config.toml
encoder_arch = "gmlp"
model = "image captioner"
dataset = "regions of photos with short descriptions (Visual Genome)"
train_examples = 50862
image_size = 64
crop_scale_min = 1
horizontal_flip = false
translate = 0.12
rotation_deg = 5
tokenizer = "char"
vocab_size = 61
encoder_norm = "layernorm"
encoder_mlp_ratio = 4
encoder_drop_path = 0.1
encoder_patch_size = [8, 8]
encoder_conv_stem = false
encoder_layers = 6
encoder_width = 320
fusion = "prefix"
label_smoothing = 0.1
decoder_width = 192
decoder_layers = 8
decoder_norm = "layernorm"
decoder_norm_position = "pre"
decoder_activation = "gelu"
decoder_mlp_ratio = 4
decoder_head_dim = 48
decoder_fused_qkv = true
decoder_bias = "all"
decoder_qk_norm = true
decoder_layer_scale_init = 0.1
decoder_parallel_block = false
decoder_inner_norm = false
decoder_positions = "learned"
decoder_prefix_bidirectional = true
decoder_connector = "linear"
decoder_tie_embeddings = false
residual_init = "none"
optimizer = "soap"
beta2 = 0.95
learning_rate = 0.0023
beta1 = 0.95
shampoo_beta = 0.95
eps = 1e-08
precondition_frequency = 20
max_precond_dim = 1024
one_sided = false
adamw_lr_other_params = 0.0018
max_steps = 23600
batch_size = 256
epochs = 118.8
lr_schedule = "cosine"
final_lr_fraction = 0.01
warmup_steps = 470
weight_decay = 0.2
adamw_weight_decay_other_params = 0
Rows from block 2 of the text decoder, named by matrix and row number. Rows with one number belong to one neuron. Each number is 128 + 24 x the weight over its row's rms, rounded and kept within 0 to 255. All counts start at 0. Numbers have three digits each. After the name is the row's rms in percent of the matrix's.
# fc1: MLP up (decoder.blocks.2.mlp.fc1.weight, 768x192), inputs 0-95
# fc2: MLP down (decoder.blocks.2.mlp.fc2.weight, 192x768, transposed), outputs 0-95
fc1.541 096:110092112110167145122149155155129112121145133157110132175140128112066146126067126127131099134080108109132121144112121143163114142108165121103130141144159115163108150167101098109153138108126088154074138106126089144144147088153126160119119176129087132105132137123128118151175189174136125110
fc2.541 098:143152140102106133106115099143093168135098181094094128135160122141131103123125153139147139162132165125119082130097114106081081107079145156145130083093155148095158129130099136086153147098166115083107157089101136131107148132105137126147133115091157174125142089117118140111126128175133167132
fc1.542 102:122076110158116140143118114143098086076129162128096133120157097135109168115123171111123117143136115140112120153087170100136109125161139173108106117092139161114157099115115111094122145109134147112139182135120134118144121106135173194144111119112125117156164100162110140109129111106138117148
fc2.542 100:144113171086133105144128105125122145124098132141088126101134121129113087124151098100114133155152136173149144154115091157135160130132132136103111173083109155165109141125128138114144080144130152125137140139150111158078117182148131109126145128116151080106096133129140130127151109114130164137
fc1.543 092:138139089149148153094085145150144128091123140119103101111146088151127143127093128124136125098070157115119124101138130122163187135107138139158130139096120136136149162142129108168112157169155115105156102117138125147155129151113113130143125085151175145125131129136111117131169092127121158118
fc2.543 097:180112149114102130097173146136166143110137127086143158172123155108119102140112123135128095149163093121109156128154146073095105108111148069136133102121129129121137091111146109180139092105134117065141181134098116103137120129129123144146112144124129164083133114118157170154138144124138129138
fc1.544 105:134124156073145134144159136166086135145120110132125136123153108096169132125109130123136103144139158115133097146068137148133107134152155139134127148100148103116154113129119153170098066164128166127108106137124171142116137164130111132156162116151161119130130089110115163087100183122117101151
fc2.544 105:112104188119129117121104179069133136126121126137139155138146106121135160121163107175135099128139130153151135131116093105057162085159095145140126181146078121134115157093129076109164109141079134123119143140118134123113134146121162173119097157156204137133136135119095117116139134139144136132
fc1.545 094:180134125148129122132116135121111184122101137152122150105144145104139121119135130113101110131110131161144119136190121145094095153124189140125133164152100094126122165106124137147146122120148093146120120157155138119125130112176122160145094145076139109128099077118159124141114169168111147107
fc2.545 096:145136098175097171154151099131070121136105108114137089153142127107169154153114109148176126119121143108114132134100144146146139120129122095152116152092131093152169139088136110092094155125118158110134139144158154106105115119147170107107176123148108128146201114139136134138090071148153092165
fc1.546 107:140152130146161126125138122159121133121180115124130137136146083137134076103098134140107096142113103141153086159099131106135085107143117102080136118156110104145144123136126177150140117136138118118143128124096162154129141163157085141115158120157149101110135131099152146111125118128157167126
fc2.546 104:142161119072129136165126092126174128143136139108185097182135135098174129130108126074142161125106152156153109146118154121078143107123119166177135140101096160085134105104123130116176133068137106113127128125167118105113118154096128101140109110149128142085109124142144113146148124132127090112
fc1.547 107:140152148101117142183127117114176159124133156189110114139167147134130089126127172137121166157128119105112105104134147157122116076103146145119113155141159135138147115087121125117093132132123115114173149095132158144152117160118154123155113153134128141149127139120138128152125070129121105118
fc2.547 102:114092086146116150144088119119137133163114113086148103127122076163155138168113160171150081095111144130125111177150132112172123158173138103143131123093115124058080070129148118156115129118189128116152140176131126129096121103112159150101142130145133126102169121097111153123093162086118160125
fc1.548 104:144133167127169116143137129126130080123165104111120106067146119126132137132139144171152157134112118135126119145134110121064097095150109119129113170151149145145102133112149158134136085089105126112164167128148141153108174171112099144150117127068116093115133115162083104098167146118138132120
fc2.548 100:162138101112180159123145117109123100113134153145134127167127179128119145136107095110116124124139166144129128149135141145123132120107133130092107142164105110106095128152141132159099115187142122111093128115137127104140150154144153122126143125139105110083082109150130102152111112125086126133
fc1.549 096:136103142122132142118195151103157151121112113149163142113116119173145174114104148108150147130160144112109132117122138127081149161129134159121112182144185171114138132148082165101097139102114117133087108136126106134173117128134128158148127105145120133150106152163111159082091155123132108149
fc2.549 106:130120089107098122139118149141096141172131104094131122118131133123138124121149105158120154144119128153120139086115133103160091114152114118140140111125116125113131136113102122132164104116150098147151143175096109101147155111134106116108142084135103152084142097170110129158146084116116139106
fc1.550 105:152162110159120082115141113093092150148152092123167126127112139064109124095124175168140132141133103187152146132110114132149130139145118149135122183094096127124141121147106146113150158145120103175150134128142133139126118116076111169130142110106180137115085171120118144144107172148114153076
fc2.550 088:135145122163155087092141141130102114082146140107141146112121144118101088095142127077142138137112141107111106194092115152121139122109136144123130112102137084141124131145138130113110148109111101114151097091103146133130128101116112165121101088120151147126150125128167147105108161108149156090
fc1.551 097:193111119153127150108119118160173123155095143149118118168116143091129131132082143151084158158118124177097145125118115101142125124159153142160109105159090130109130120104084136094103112154146124164052103154142169174127083168134119142093122149140142130135159115109148122113134140136116086133
fc2.551 098:110116106085092160166130139120153091131145146120089115144146126147124109121081136171120102089126137151138140159132131128084149146150175103062133126104127127100146100127128152113117111102102141144136115139115118158150131122103073123148088100097143168147149161148149106116068138115122123126
fc1.552 095:127129125090146169101116132118148116098082136120123116108117091099153134132137143114110100138141109129159088163117175137156097147132123140121119167127155123114055149133147157166192145131124157161192134120120116119102122110120168098129110125106150164140173131132100153124117103148114141128
fc2.552 096:107151106143138096120120106143132134136131129078137174172072108185106129084133171101129166118151136164141135138127110132114131104146135140166120094138104106128132127100129089140126098146160132152096118127104153101121168117124152116123123158151114127131082122114116129143144123147170128144
fc1.553 091:093129115151122158147100138147139159130156128098112159133159133136098143130107169084148139134148111127092123146131121139161093125151119132169109112109154152100138103115139112141172145127185125126120110110096127161151123147129111141146102093135144122138128106149100147130142107155163138099
fc2.553 097:155153138125155147094135146103111144165147138132145130097147118111106111189111130113107122133123097121088143093136147123143158156140081144132109123127147114129120121120118144096126121151148118108100164143148111113102094162170115112138095135152090152105172102130106097118147097150124157111
fc1.554 101:098065106135119192116137126102102132140124150134140136190126088121134083107136123165129128121119126120128159162104138161141140116136100126157076104152104127094105134132140149093171154140135154129161111158091101135139095119109101134141095120101121173139166138094122123127124167132130110180
fc2.554 104:099168111157110129179127157114182109124131107120125120110123121128128141115109137141133098086100134145144094147201176157125195139077137081089130117131082109152130135109089108120109143132131154045114138125174127129100160146135118137139117150111112123133110155150136139134133144145095114115
fc1.555 103:163105102135124139161118163130141132127153103082147149156124113117130126143138137088118132148145099141146110133128095148159116094099162130153139107108129098156148147150101142139078130133115116136108158086123136105146100123131133092086152140136126133116146119129116130109129162132184157134
fc2.555 098:156167162150118133118112148085111161107130121130131087133095110163155149132083115123092128129096141079144138154108123123144171177172100121128121128089135164116105087124147143138147142132104126107144137151080142126123081121119154113155144103148159098111105129104140120126119123095123118101
fc1.556 102:135137122128168129148151144130106113135135135147126174195104134176159139082159103129169148118111176143116100106069107102138144130161134142147082124166134140132072095118130107116151111124118102145141102147093114103117115093117118122133131135155117105078097146141137157088116061090135143110
fc2.556 096:108089130149110146095158119130146108142167120126139165112148107124128107116113125187105156159144099133106097149127129149137137108106119110097144097074158094122114118098103119120135144107191177160122132128149109162157141144155161110130164091126111150129122125141089146109119161184141162126
fc1.557 106:162103129146134144113118147119109085148134147140132114169099153091143113108084100123122124147082143136131078135138164100162139140132138115132109095115101115140164087104129117124152097146110151140144152140147130118149089134166089165116143070130128157132141123142153110113119128123132126178
fc2.557 101:074174139135083129175153145122166128112147095188095135103123116127152131175163198116145130094114129128092130106112111174164145114118116147115172128113145126105160134120142113135079145097132123102116132110083104138119142137115142117118100186140105159112136131100123130136162126120115150139
fc1.558 097:099179120118111137175141116130144171160140149141165132110136108165119101108153131138133172121118153154121143150131117122122159133159192085142152125140147098100085152162147157122118112132114132111136107108122130143161110107152115120140160125083115116134129163129146110123123100152113143098
fc2.558 099:147136158086138158125159151112125126133109091133144125137100150147126106103145110113134114102142119105142169099100144122132099110115157099123118178131148120117101108103114106134111108170169098153102118172206133122126152128126113089212106114127148108172152116144090092145170136140134168130
fc1.559 106:124140122118131096093072123145168158169149109147158149109111120117104128141127153142166117120119142169137139100136101170132158131135155125153081143154140140124135101125137119121123128125176112129155116125135148170155112179137117130127093081152138085099120128135149184116162114113104117109
fc2.559 095:082135134112077135118158111143160123147130171122132150144147116111109111090172092120128149139128128101167089137116118141119124150092132137123145170125125140153116082131123127105122142128118135116143136166087118134078127179142093130168127206108139161119112139158158095111132133123153107135
fc1.560 095:122136066137132144160152131124112153136095158089120161139095167133117139127136126117111171139132083139132122141133135077163112121138115206145107146134117104149114090139129164146122146078153154161127127141155110133122139147120125143195143156116171092136153097139123099095163124108139155148
fc2.560 097:108158128088156064168116146107126128146147102151097102156116121153109135118118115110154089134200083166118115098142128132097102111155171099155185159116167109107147096138112151136113123116136165106162153075131138148133134127104121132173134127130164085069135131111142138148142136115131123110
fc1.561 094:121131076143122108103163138147117103130088118156082102109138081136141083158111155159094138158107099102177120130160142114167103097153095095142156108101099168117108170131146151128119145084107125167136131164126113163125158163123119143115131067116167130166103163121094120137140140140122156109
fc2.561 099:128175106145089175094152120154104166107123131130123092164123142130127121127100145111133128136135130121159099095100120122109137091142133127129096070123115109177152161144178099158074182114121134148143161139166132159123111109104149095104115180096147113114115144114147134121104132112121114107
fc1.562 103:106113154116113142156086144122101088099113132122088151150111143110144112183123122137131128127091129135135124142132115069143091162141163130145105114129143147116087144106146150157131092091107151143128145159118101126135111118130163152140133113124113124120104147125125127115147113128062097068
fc2.562 103:137096117158108148113104094133153164106169135128138160094157120178144084095114159153149179127104137099130131115156160147096105120124111131142161146119142148161172115154106136150192161097158130104139100135137146184135190130135112172134103138135097142156153158130110126090103096126138120146
fc1.563 102:122155089142135129162129145137149156139082145120113138124151109147124182140100141100112115153111121112131130101122130115117150125146124139122053182091150147154169117133145123136156145152166143099154088135148116114088161166145099155072109097149114120187125134138124117134138130123129162122
fc2.563 101:081133129133131110132182112104139079136133085150165112100114119106143152141128156116154093116100127124168157135092136103123162178152128118143157120132132104136109121138072117119080130100127132157115179128159115118132158127117157095144124163151105122119130135091127146091143167126116131139
fc1.564 098:164141121146138157120098117109071101104116134167082159147139141105128098139135125133117093094086138166162127153166127115189160116107130107123102127138185162093180126115146109126103159102128113112124154145112129086120117116136135117135139115155119136155131121093168089109159122120126143107
fc2.564 099:106136130149103148128143095164181113144125154160133136124079194136127156164084121125117105155128082121130143126136133138115154130140106136118109150157128140126115143114083153129129139154142099102112095131096141117168121108128150143095070167138129164108100137120120127131140106136099132171
fc1.565 102:164160123103124151078118097123086136110082118120110142116101119123112108131157146135114131154179110136133155099085123180145161119149094124082140173113104157109106123148125126145155125102127147119105132102142189113101137116176136124121081105091167099115134137125111094101132144139110118090
fc2.565 102:087143139101117138157138120139146169151146167176131159094083132159138117071117150116161138130100128100160159090149176134171105160119128124174166092102143100145124135112151115075154132125086128100135121125151106143148138108110175145115159091152140090113112158171108113086136119083145106134
fc1.566 105:133111132092136135136108165176139120110147117081113102134148149126153104122103120082113141085129142147074140108146123119147155085138120151137080147132125139114170146151141176131110182141155085154145158159129120152147137154125119170103139093150116144148158066142129159113116088129091118128
fc2.566 100:119122146127146116110161147104173117150118157125067119182122094112154135147120140126083131115076137120145156127141117114123135117104100133119141124141115147173123142134169158140129076132105164146127111133117088126089110113127127154161154144120099109119108177155154117121132153177156138148
fc1.567 100:115121111125159151117117114090143134171099157124152143170106134092123161151114134127124157134113165131144144180139147139091122111159134130146137161147134151118132083148158155139131168122144131094162094153171125091154113143141114137100171147128145131108137191107130112121144115115129129087
fc2.567 098:129133143116133154137155164114128144148142137143130114117157146145142081103156158143092095144089116113145124172175117096154068137145167118132138119122118114108102148078112118111124149168087096140094129092167169139101147149157130139100126187137171122147118146144097121136152158162149127162
fc1.568 103:143125129150104158132095130138083131150126103158128091081131116164144148082125142112114160147137153097172113095093114115112156092131115137125094107144148146150166096174133176169118159123078137076161138110127127188164125127090083128124119136124144138142103082176121159141121145140110135149
fc2.568 101:149096107131143125149172110120109152139120157133120118086145099144123137148102138126128123055145150108170119188119117114129161122151147182117142124107116145091080111124120129124147080121090148113116117116123164140146139147128121100143120125135140105139118146093145106162190110109158168152
fc1.569 109:171142120145129107119127132127149162131141148092144142126149124118107104167134172131166141112115084169101118143132109119139158114120152121133113164150091093153127172110122140111150144149138148152120148119120147061148125080118086124148141124076105125109128168101116160104148132131154125122
fc2.569 098:109097108113096108131167122119078115147164132145118136129151182100165132112138128138080132134165117103117119100098104131092091127151125160112121145163129159115147143179162165105107152134135091161178135120111116149108090150142159135157102149148152163140132108119144096158133147122108145189
fc1.570 106:143093124087092132143135099100110090092086122118122155139118151096179109132178128141138098174063150082166132164125100161120086174160152097132112173113138108136140143141160155092093140137109141113107128120149138118154088114128110117116114123156132185140110097138137123155138136069090109113
fc2.570 104:129072163112137125122155115140158124142134124124125102159105147097189136122154149142109097150156137098153107117127131122100148099129105114126098157146160124122112079142083103148134134088135124099110153167144122161122132102162122151114139135112119162133100149135138082132155120086126135112