From a checkpoint of a small image captioner.
Model: 7.5M parameters, 64-pixel images, encoder arch gmlp, encoder layers 6, encoder width 320, decoder width 192, decoder layers 8, decoder norm layernorm.
Training: soap at rate 0.0023, 23600 steps, batches of 256.
Data: trained on regions of photos with short descriptions (Visual Genome), 50862 training examples, 118.8 epochs.
Rows from block 3 of the text decoder, named by matrix and row number. Rows with one number belong to one neuron. Each number is 500 + 40 x the weight over its row's rms, rounded and kept within 0 to 999. All counts start at 0. Numbers have three digits each. After the name is the row's rms in percent of the matrix's.
# fc1: MLP up (decoder.blocks.3.mlp.fc1.weight, 768x192), inputs 0-191
# fc2: MLP down (decoder.blocks.3.mlp.fc2.weight, 192x768, transposed), outputs 0-191
fc1.241 105:477486464452500552552546581471420505517467510523478515558589473593525492461495514517528546526481498539480506477523512474472396521443498538458485443435618448443515510444458528514514538482505540530493530544535517443490499502493531534491531494481461555556513437455505477564472547546474512502503486557459548433546438514442467515539453452542490565459457585482501567555430464473419573532532533531514548467545443435525501535515484523546445458476466517416478571508507543546435527536465585490487549513459510492528492452525496510528543490483471522504539514536488543499507495465493550476
fc2.241 099:517459485539483626438497505543496510490546482472468476522454512491512508515544499530540493495540540519449441522512449515469524480554473504402518503496486508509492525470541462422560504468453531446511500462412465503491478513528531430559498514456498488440581473530499462461503504458481478479516532467554531565479542580528479474444522541420429500540437452518568462464555412504517477490533557477482505531414578559472437458428509550469521521557510429527526501553555533497539535559496430514507493445458502478499537539506548525505505493481505582503524433534518457498514567472453420557
fc1.242 098:505525461489498498485458536464537474467579530502501513443491520489517490562537503495497513492522457506515504512511554482475559515509568530449540440521463451581495477489432481513452548511434557477521483461561489578603487483527478517444543468533470551507498418544446554524510468577516499513504494539546523533424506485530456491535474530518500570485497550491471539480514495474546524521456453478433615602559496536483552467506511457425568558553526520469564532432514534570487482538522531517482468468534559465510510503538445444542501585474547526488541518595588524457485538535516448514
fc2.242 098:477531455522516540507506511469486502479494584497483470509548522513469573493470578458577474417531425466450480520492459573483489519471488447469465507521538439504563496413499508527433546462495436581523546505517486468529490538509557465448519497486494494478452496514457475506477469502477458541486502447505581450456488478505551511471553490500541520486521517519502527487510483535487577555492485558574477465535524377432405492450584500491518491466537531526582483518474532519495481562444399492498467508545460477511523459417501461449492574547405544489491549496507482456552525571534540485
fc1.243 096:525528462540507523465518499525536473522442521537407434543523448488522486551523504521469541544442504619414462495574414505568518461514502575452537538483531387530485514497538492491507514470505541502561425559512511470492480481571509536491473468526509446522579525485485494480465512499538472476487488481472536475520462537491520520496462501514582467491571507429508513460583498508491524529481547448451479511458447446496441442468420541478519551501497513464524514459479539509459388554552482551462512479457549505479478516476439535522430608459477459456552496551505555546487523510485508528
fc2.243 105:534452535536508476483537524534513551411510464430506578551486451455516585542514515486503536487442440505444508505551541535522525592440534504547585505520497470545579588529526455443517528485460522556506528521454502491503492540534478512474459522533489531466500506429485442493563497505522463538528496562521477545466419487456462550553469494482512477480535574522439515493549540462482570543566470477524544511567442454478512439472483526458540415516510516486485496473511481485471545628536461548516435376477518500481465438490519431494511549539554499480460496519505470534521476498496487502
fc1.244 103:539529436494533529558425507511566435475449509503504553467479445508452449554537523586549504456443538525527545490486539525484476540486473541424545521495501503502473477497476477491540570470501448511556511555514562528481484569459448496444493483587493591560474476501474512501455600498459428517475414505547519475524474502439423490492493460470473500412543491493506505510488476540466490412581499593511514473520503511440495500517461517537484436532494496521495475513506456532378526474499556505509523527454535547492457490569486525513485428449475443417546493432527482502483445471541487489
fc2.244 102:453496483518411522488487541476509413510492399518553478574510485491429588473565506519475507494465530487481461450468520501457494524507454499499444476512464516544559521526465499540496512566545535513506514495531553481443496423491493467554565502433491535508525495524480522434544444557512520589475475452487468446548488513522646478472485538507489520473458532595505444510520477587524543508558435483503442530484503412507535501517532481455459493489475438428523536546463547481546449495545492470491503525443485503555499516431521422440555517540557505493511490514445529516499514539436561538
fc1.245 096:509418501486512460487451477483449466499523480508538495471517503475496506512483534511592465456541558463517488495509492444482502499484484392479479396495455482477455543426514543459535493390553462468510496551483494546491548563557498567505442495482532526536559493502515485506433451509475429436489472500549465519475464504578535489552492435575537517489508509570479518528524447455489491502544448563497483529462452481502507454523463472514469516510575523506427453456532480454595547522570452572550483491552448500424517435490489485484506495501540418523535495503458491430527543544435596498
fc2.245 096:535483497565524524528576529547456475469470469474396507476494425567587480483502400510541485557474477448426517368504490523519463523512523553469465560514552567481501504573481537457492472452561494537472498527516505492500502488528511507488472546482465498475535511459486499530578505484486464537531508470495417500489482456493476502578477564533497487463510506550449502461521508535492456484447445423503514477530554522454535447478444536481495510468552445521457505490553528474474474472522469519478628437496499590608473533512483484454499587499522518432485561474490515499494540431507460479
fc1.246 096:437463438469496498458482506521464481468540446475456540503488457491406456490526492438469467601468492457490520521542507503583552577607449485519501549565436480499508539538445385522521501420492559495482486433497527456525519418545514479521422484534513556513503487434474536494434461518501487530482473444514567545501559553505498558505516493447579455511523497529436449464437511438477543485428467490477487497493492469485524455482470548479548483447572470405485478492457480479475474554540489450513452483503498539472497474513498510466468494554489535468525449466525486430496547483454433483
fc2.246 097:535506488505472498553600521492409525534505509462431381486488468541519543526513456451431513473492500459505563467519460542511535435550577490508460509450518516474523494528479514443483427512628543489447459495553487537563491544500503547491491524482441512535511514597528524451516539489481490523522466501540464492449466507477508471429519451581504521461533449487456489518513572498459526494509480515513424419510498488514500496483526459514531455505510609517513464490525499420482457449556538545530587477440444486542525529430550485429467471480547552484500448509469502497559470428511539500
fc1.247 103:488485513514557494391453506534440506452448498450531479472444487513502488554475576470456464454553584507533479492503531426492583486489430479482562515445481499485464469529490450520528495528580485539491467504506471584466475488503532514543512471492538404536449575474538461567470515510531553466549509452530502491410513554503479448500553540530573498402517580524526517521534482489553478484518470515505541520503406561442552477499423505474522521532544525516490439451510475517505516523452470463508496454476476554516506494553492539517537513501496525473445480477564483424513596413518522436
fc2.247 099:592467528500479588543506455518534506499567489510425499496479475485463480526474527524477562552566504506432484507528500508409493458479559466478421454508516515549481504464551510496498493558482493531442463471478466457461532489504506497497534545515523616472509449508533449469568533537527488487475469498457417489492472466491507541495488477447469440516486559531507494595480526460506545432529529521446505458486451455449433448518491519577558461451466545512512522569530587500507500549498486493546599519479572505522462526447445486412487518502521487549480474471475543574478490537583423427
fc1.248 103:517476480508463442482467490426492471546463536518470491460555510469477494471543502537428574517533547497474524519469498492454531509530527526558521438483496520541498485510486538511391450500463473447516448490509489434564524412563482483590463496547488538516456509531535507485496559478499484517525413542428518506530629583512494563513494487456562495510570447525475495531527490525546559544448495529453507492407409517469460412557467465522558548473484435492500463482542542531461508459487549543522485484454533429479464443535485528474490494494462478482600582460535484474511475505528511537
fc2.248 106:511490495450542513453512523451480472472497516535483574497494479520509547493527527550444497515463500524499513566540447430495473619449456547511528582527559505539542440524477498531521566488501490525499573414514559507445538428520458478505545445478500491546559557542545475450536481517473430471432537517493552505528493451466535513576473525550468501514437497490531500528470485482521580527534461510542459485500575523479482458477510550531492554427532553516515450550442497471528450478531447511440523481537451562536484465429495504531538553438517497570534477472573471557523504458610568495
fc1.249 102:454502502447505522532451512459561548442494529514500534479536512471460508512536543548526450529496456538494493530549447486507477551463525585563487510474418478510477481552447462455478508473499531509486576532508444555602436507531594521485465527488560522549484521502511482499471510499446535549496454514432574498484525533526447459456450545464517538527498505520498447566493439562481485517508479477521479604539485459554515515441465458436521546480446502482454538530461528581533555458446460452540533525466532526534500479506522552435510504450489503544613575522482570424583497498536492450
fc2.249 100:495439475470476422462508498480520460536606494542460429472481510515526425487552497463488521443453518452473484471510502527513521537551526465437470494469478516499446473524462489417537511487493511471521450455442541518531506551558486541498534496545483471400514471453437546487518494545506571459456528560538529455535449526540518473480503421499499509528548493491545569524447484472525525508490554437501578498492598472491488490535532523474503477558528550537545493515534456539505432547489454547433377450523388486469519516533537503486429488565516516530532443422499513547550500573488533519
fc1.250 107:477503559372535519484426465472479480474534487429505436474466548397508468479502480503536475480522472482476440514495512513487493510460569502451495543503487526539552489505415488437425478531510492429438469519526533529514509456439435468428523530507608586511504502540493550545537540443464466455454496496528416545436531565550474474394520492537492430524507557558481483502464482515480501546511478545534507559483512445525546484514443451511469568499466493527514432471463477523524488503489514550407549489456508512488546504505475472500539417515510477516481516490472565518554479496441476435
fc2.250 105:508476472528433515457517444559498562501528514532550533482395435482500561445542488503565506517435506465506479423461474444562490538550560575545510499476485488429453481491513516545526545531419544569492500567484536562511578543540462535495531486563492575422490503488552481451481494538511501458458589509533507516477505423481469510518548464499502480555461517517476496497516469444478515563484482475471526513511558494464514466525517545491541464510539509497563553513404524474564422446482462479539520411578445453556509453457552522478524544488468463503453464460482425487500502521457532522
fc1.251 098:516478544507472452479421470398484435499516483470426546494491503526459521520475532500565454503469594474472563511483550474456482471508437536535510530452562488470491534534496590488536514447513477413457542571465460512513425495541477500497561509490516524494560546469483527438508483567421518572489483494442443538490502462534506474532554483479493509433522523496486472513456527480537511527447498548494541523526464507470532437518420465451565534537493491427556483444470472576443495516453590516520396483512517522444529502467453521465539434507528455505485482496497372513482489479503436501
fc2.251 095:520512465537570480438547499486512530514481465486525575480488530526486472477452479515513552560438517482527474464486446516572509515481461476543560527573475552488494506499488524487440466481546489560554535535508549541455602475458531510492541483460508550634455410544519523496469518446476490454587513492546559511407489492468509506504434439473504456452547479531482480471430520513510526518552512519506530429433478490453435456481546543480516524521491487566493459537471479454525494480469565581498519496471558475514455434519518471470431468468462388470531543472516581459504505483552555530
fc1.252 107:540476538471557516566527437510417460494450419486518484456464430505499494555554523458484520468473514481521478463554468494421417495435510452552491539474518491480533475519518514541546464475484560495563519552472487500452521425438494479409473501468489430539527444515487491447457418483539499512525430503400527487465530534536467560488537474559492493579502525492480421434582482552517423545507562466472512538494482516568487481459480510530450479445499487452488499566487464459492497514505483488454471505534473500534497458498456482491554518386482457441504554446488465424497532483431505465
fc2.252 100:453546493494534590465465517525558540460398520525538519448482471512519499532484500478532470508532476493455567524525464478528506525448487450500490519529491554519515499516570481537475413559474517570471491474524462432473474443505457504422506523466478472498435525442557420489444481483511512462477484490532541535542498504506518455449482539522551467483561512464534463518501448419492537491506510584457509533537474542570516500396480534553550516556506501452533520500439530423514528481523423542528541507513485526509462572481488470528472555463618480560465547569575578542523468547560455490
fc1.253 100:470573444511489452482508464428493442535482530383459437475496484431541450534466439472469470501488567531443466444475439531560469532552462465505578475484530493449455516493480565502488477503490486460515391506540480544507491512447501506460558484531498480525511517520509527529570411460470508486507527534553452431491520443475462509505441488593525487458492468595484572472505543448502504446424488504494504479463462372478430471500521542508562576497485527498493449474530521513456510485482431536501468487516562490561465527459513478458562508508492449523484472498483488494474561476414509496
fc2.253 099:477522511541475497510448581572475514537414465473455565500478586476505522402474509445448445488497497499505518525463511536573464542482553491482491472446495497477516562426554533486424551436456493486463519572478484473451459511492499508515510558485502419488405495515528532497484563528482515504478569468518477557537520471589579519462432463473560526523517567554505452496540448505525474456544496501486452497489470523449564501505511556494454442498548447547473520514573466478544480493547506477414489547486470495538428488507509497469466576514584452565490524558459552552522514453524485491
fc1.254 093:492494483490463497413500519442496499487463529494476507528483526457426499556527522514525503513498497421417505552493535516446476464510535575444560504517443540560501480421469473451490472469435432452468542519460452527439487467411473437513488494455505542574568507497527513481492495470567512592558586489507450496500502565530592525500484538505492421485438546451448516581471481477432555479552476529441484524456506537507486565543486497511483494521474529427494497529516463492496540490462488538560489480551509518508485490598494504513408529477525512439538466510537453497559505421520576454
fc2.254 093:494522464419540547522488563497525478502460536500488485480470468546516553465437506527509511451548569522535448452459501421435486507515530479464454509559564519484506508515556504498518453513511433425489517501569423529541466529514470449437482520484498481520530504471414510557541530438492475460427531585533519544530444573519479502515548561493442488441507489550464474485451494522575490480542571474545460462522514448440525506524544501491442510452564570523401475544438457486489474477539528521385588556574541457470556457461515542469523481519538500502501486522497532525479470487514463454
fc1.255 109:528508471498525501440478491441478522544533535607527508467547532483489492523525458438521533465468407510465484487465525492431503502519470477495471397574494538474480504502523555607476510512461542539547441483477499503466576509491487511453482532535494489542524537446551440447514448447533497490567540503504553510440414506447509459439543469431505491521464469531519531483464487478467559511511522449571435386548478434511506487497542452475493527494531491464514453488500469493456533505526581543603486550526492467541469432526503524480462502511533562498523416463444421541475484572515448509
fc2.255 102:472528491454474490510513483530565511485526505475526439495447480495520513453548481547479499478513551527519487425518405527475614522515522545447519491421452467451489433511389538445541523484520438475410575459521468518507492536506502522555498587478495460511463484480532527542483610446535500514474471482511483482517488451550554535601522501529464504379496490549501486478514484495476495458485420458538490508460526479482392525494488562524501500456511469535482544540558534501538476493455521534491554503446479472453560532515568501560477409522527484483512431562491508435505471465483490539
fc1.256 094:448496487503524553420512553506584513488497542586511475462414483491561501447526529576496500431569530540609495542410568489459520574520442492522452446526535471449477467581518514555578489560454511508479528496511478496549440513540455452521466475432541495464539540450555577546460613449485522539446499505446493459517477498523476550434502575525490494494471526503502482511479538465491469520475553484532490541501562471508477488524516516492562485489437526451454435455463475483477489519491455501503457478473443544538479526457539458511475529508483510499484533565546478468526470486600489483
fc2.256 097:502452523415493545511497473517512548451460511498529584451492513513475474570519414509483460521401460461493586537463463503554507515479535462444481536524502490550440513486493469412534450400555467477474517574522528515426574474429500528520439567491498511550461566475497481477455488580529488446569532505559445507477460539501510498505508496537484437486482460508539493534516517523533512484485521531562469467477469526495471473409524512471520456524528558535567469512508458398516510511487442450422504486557555567485514529524473559522449543423536535508569429510523479476486460520497518492
fc1.257 097:517498532492465441486377486457517550533486567451552484520444539551480526512408463422448464490514545544456484444466475479526498529548480482549503475539489477518540487509541499496465549525462483516436496582464485465535486406499494507558458491458482522446474480435487501469511473541441516494563475451578500550528529455491528560488452487500580528541426488455461471436477459508464460512509542491437475541509445533473563595497450472495521482446542465536491415540524471490525443478447486536459458475477565521511472539454547548506457596404482482527435494527510469523510459483524529469
fc2.257 096:482470477500559432538451538504466491499398479513558617518457438553607568444493499482437434465467487466479520430536490448510566512507498510518532424537508556509562542520579507509480450503547494529524488575501414474474510455532509490470558514525523490482455472485510521451585442551526519542463514517517530583457481566547525544540530475519562520499489515457453526432493524444442515527533499522460392498507532474531544521509510528495495456491449475524453459545506483458511524530474421475509449592540510439468491451502482499454449506507488439481468511498530453512487545535514451486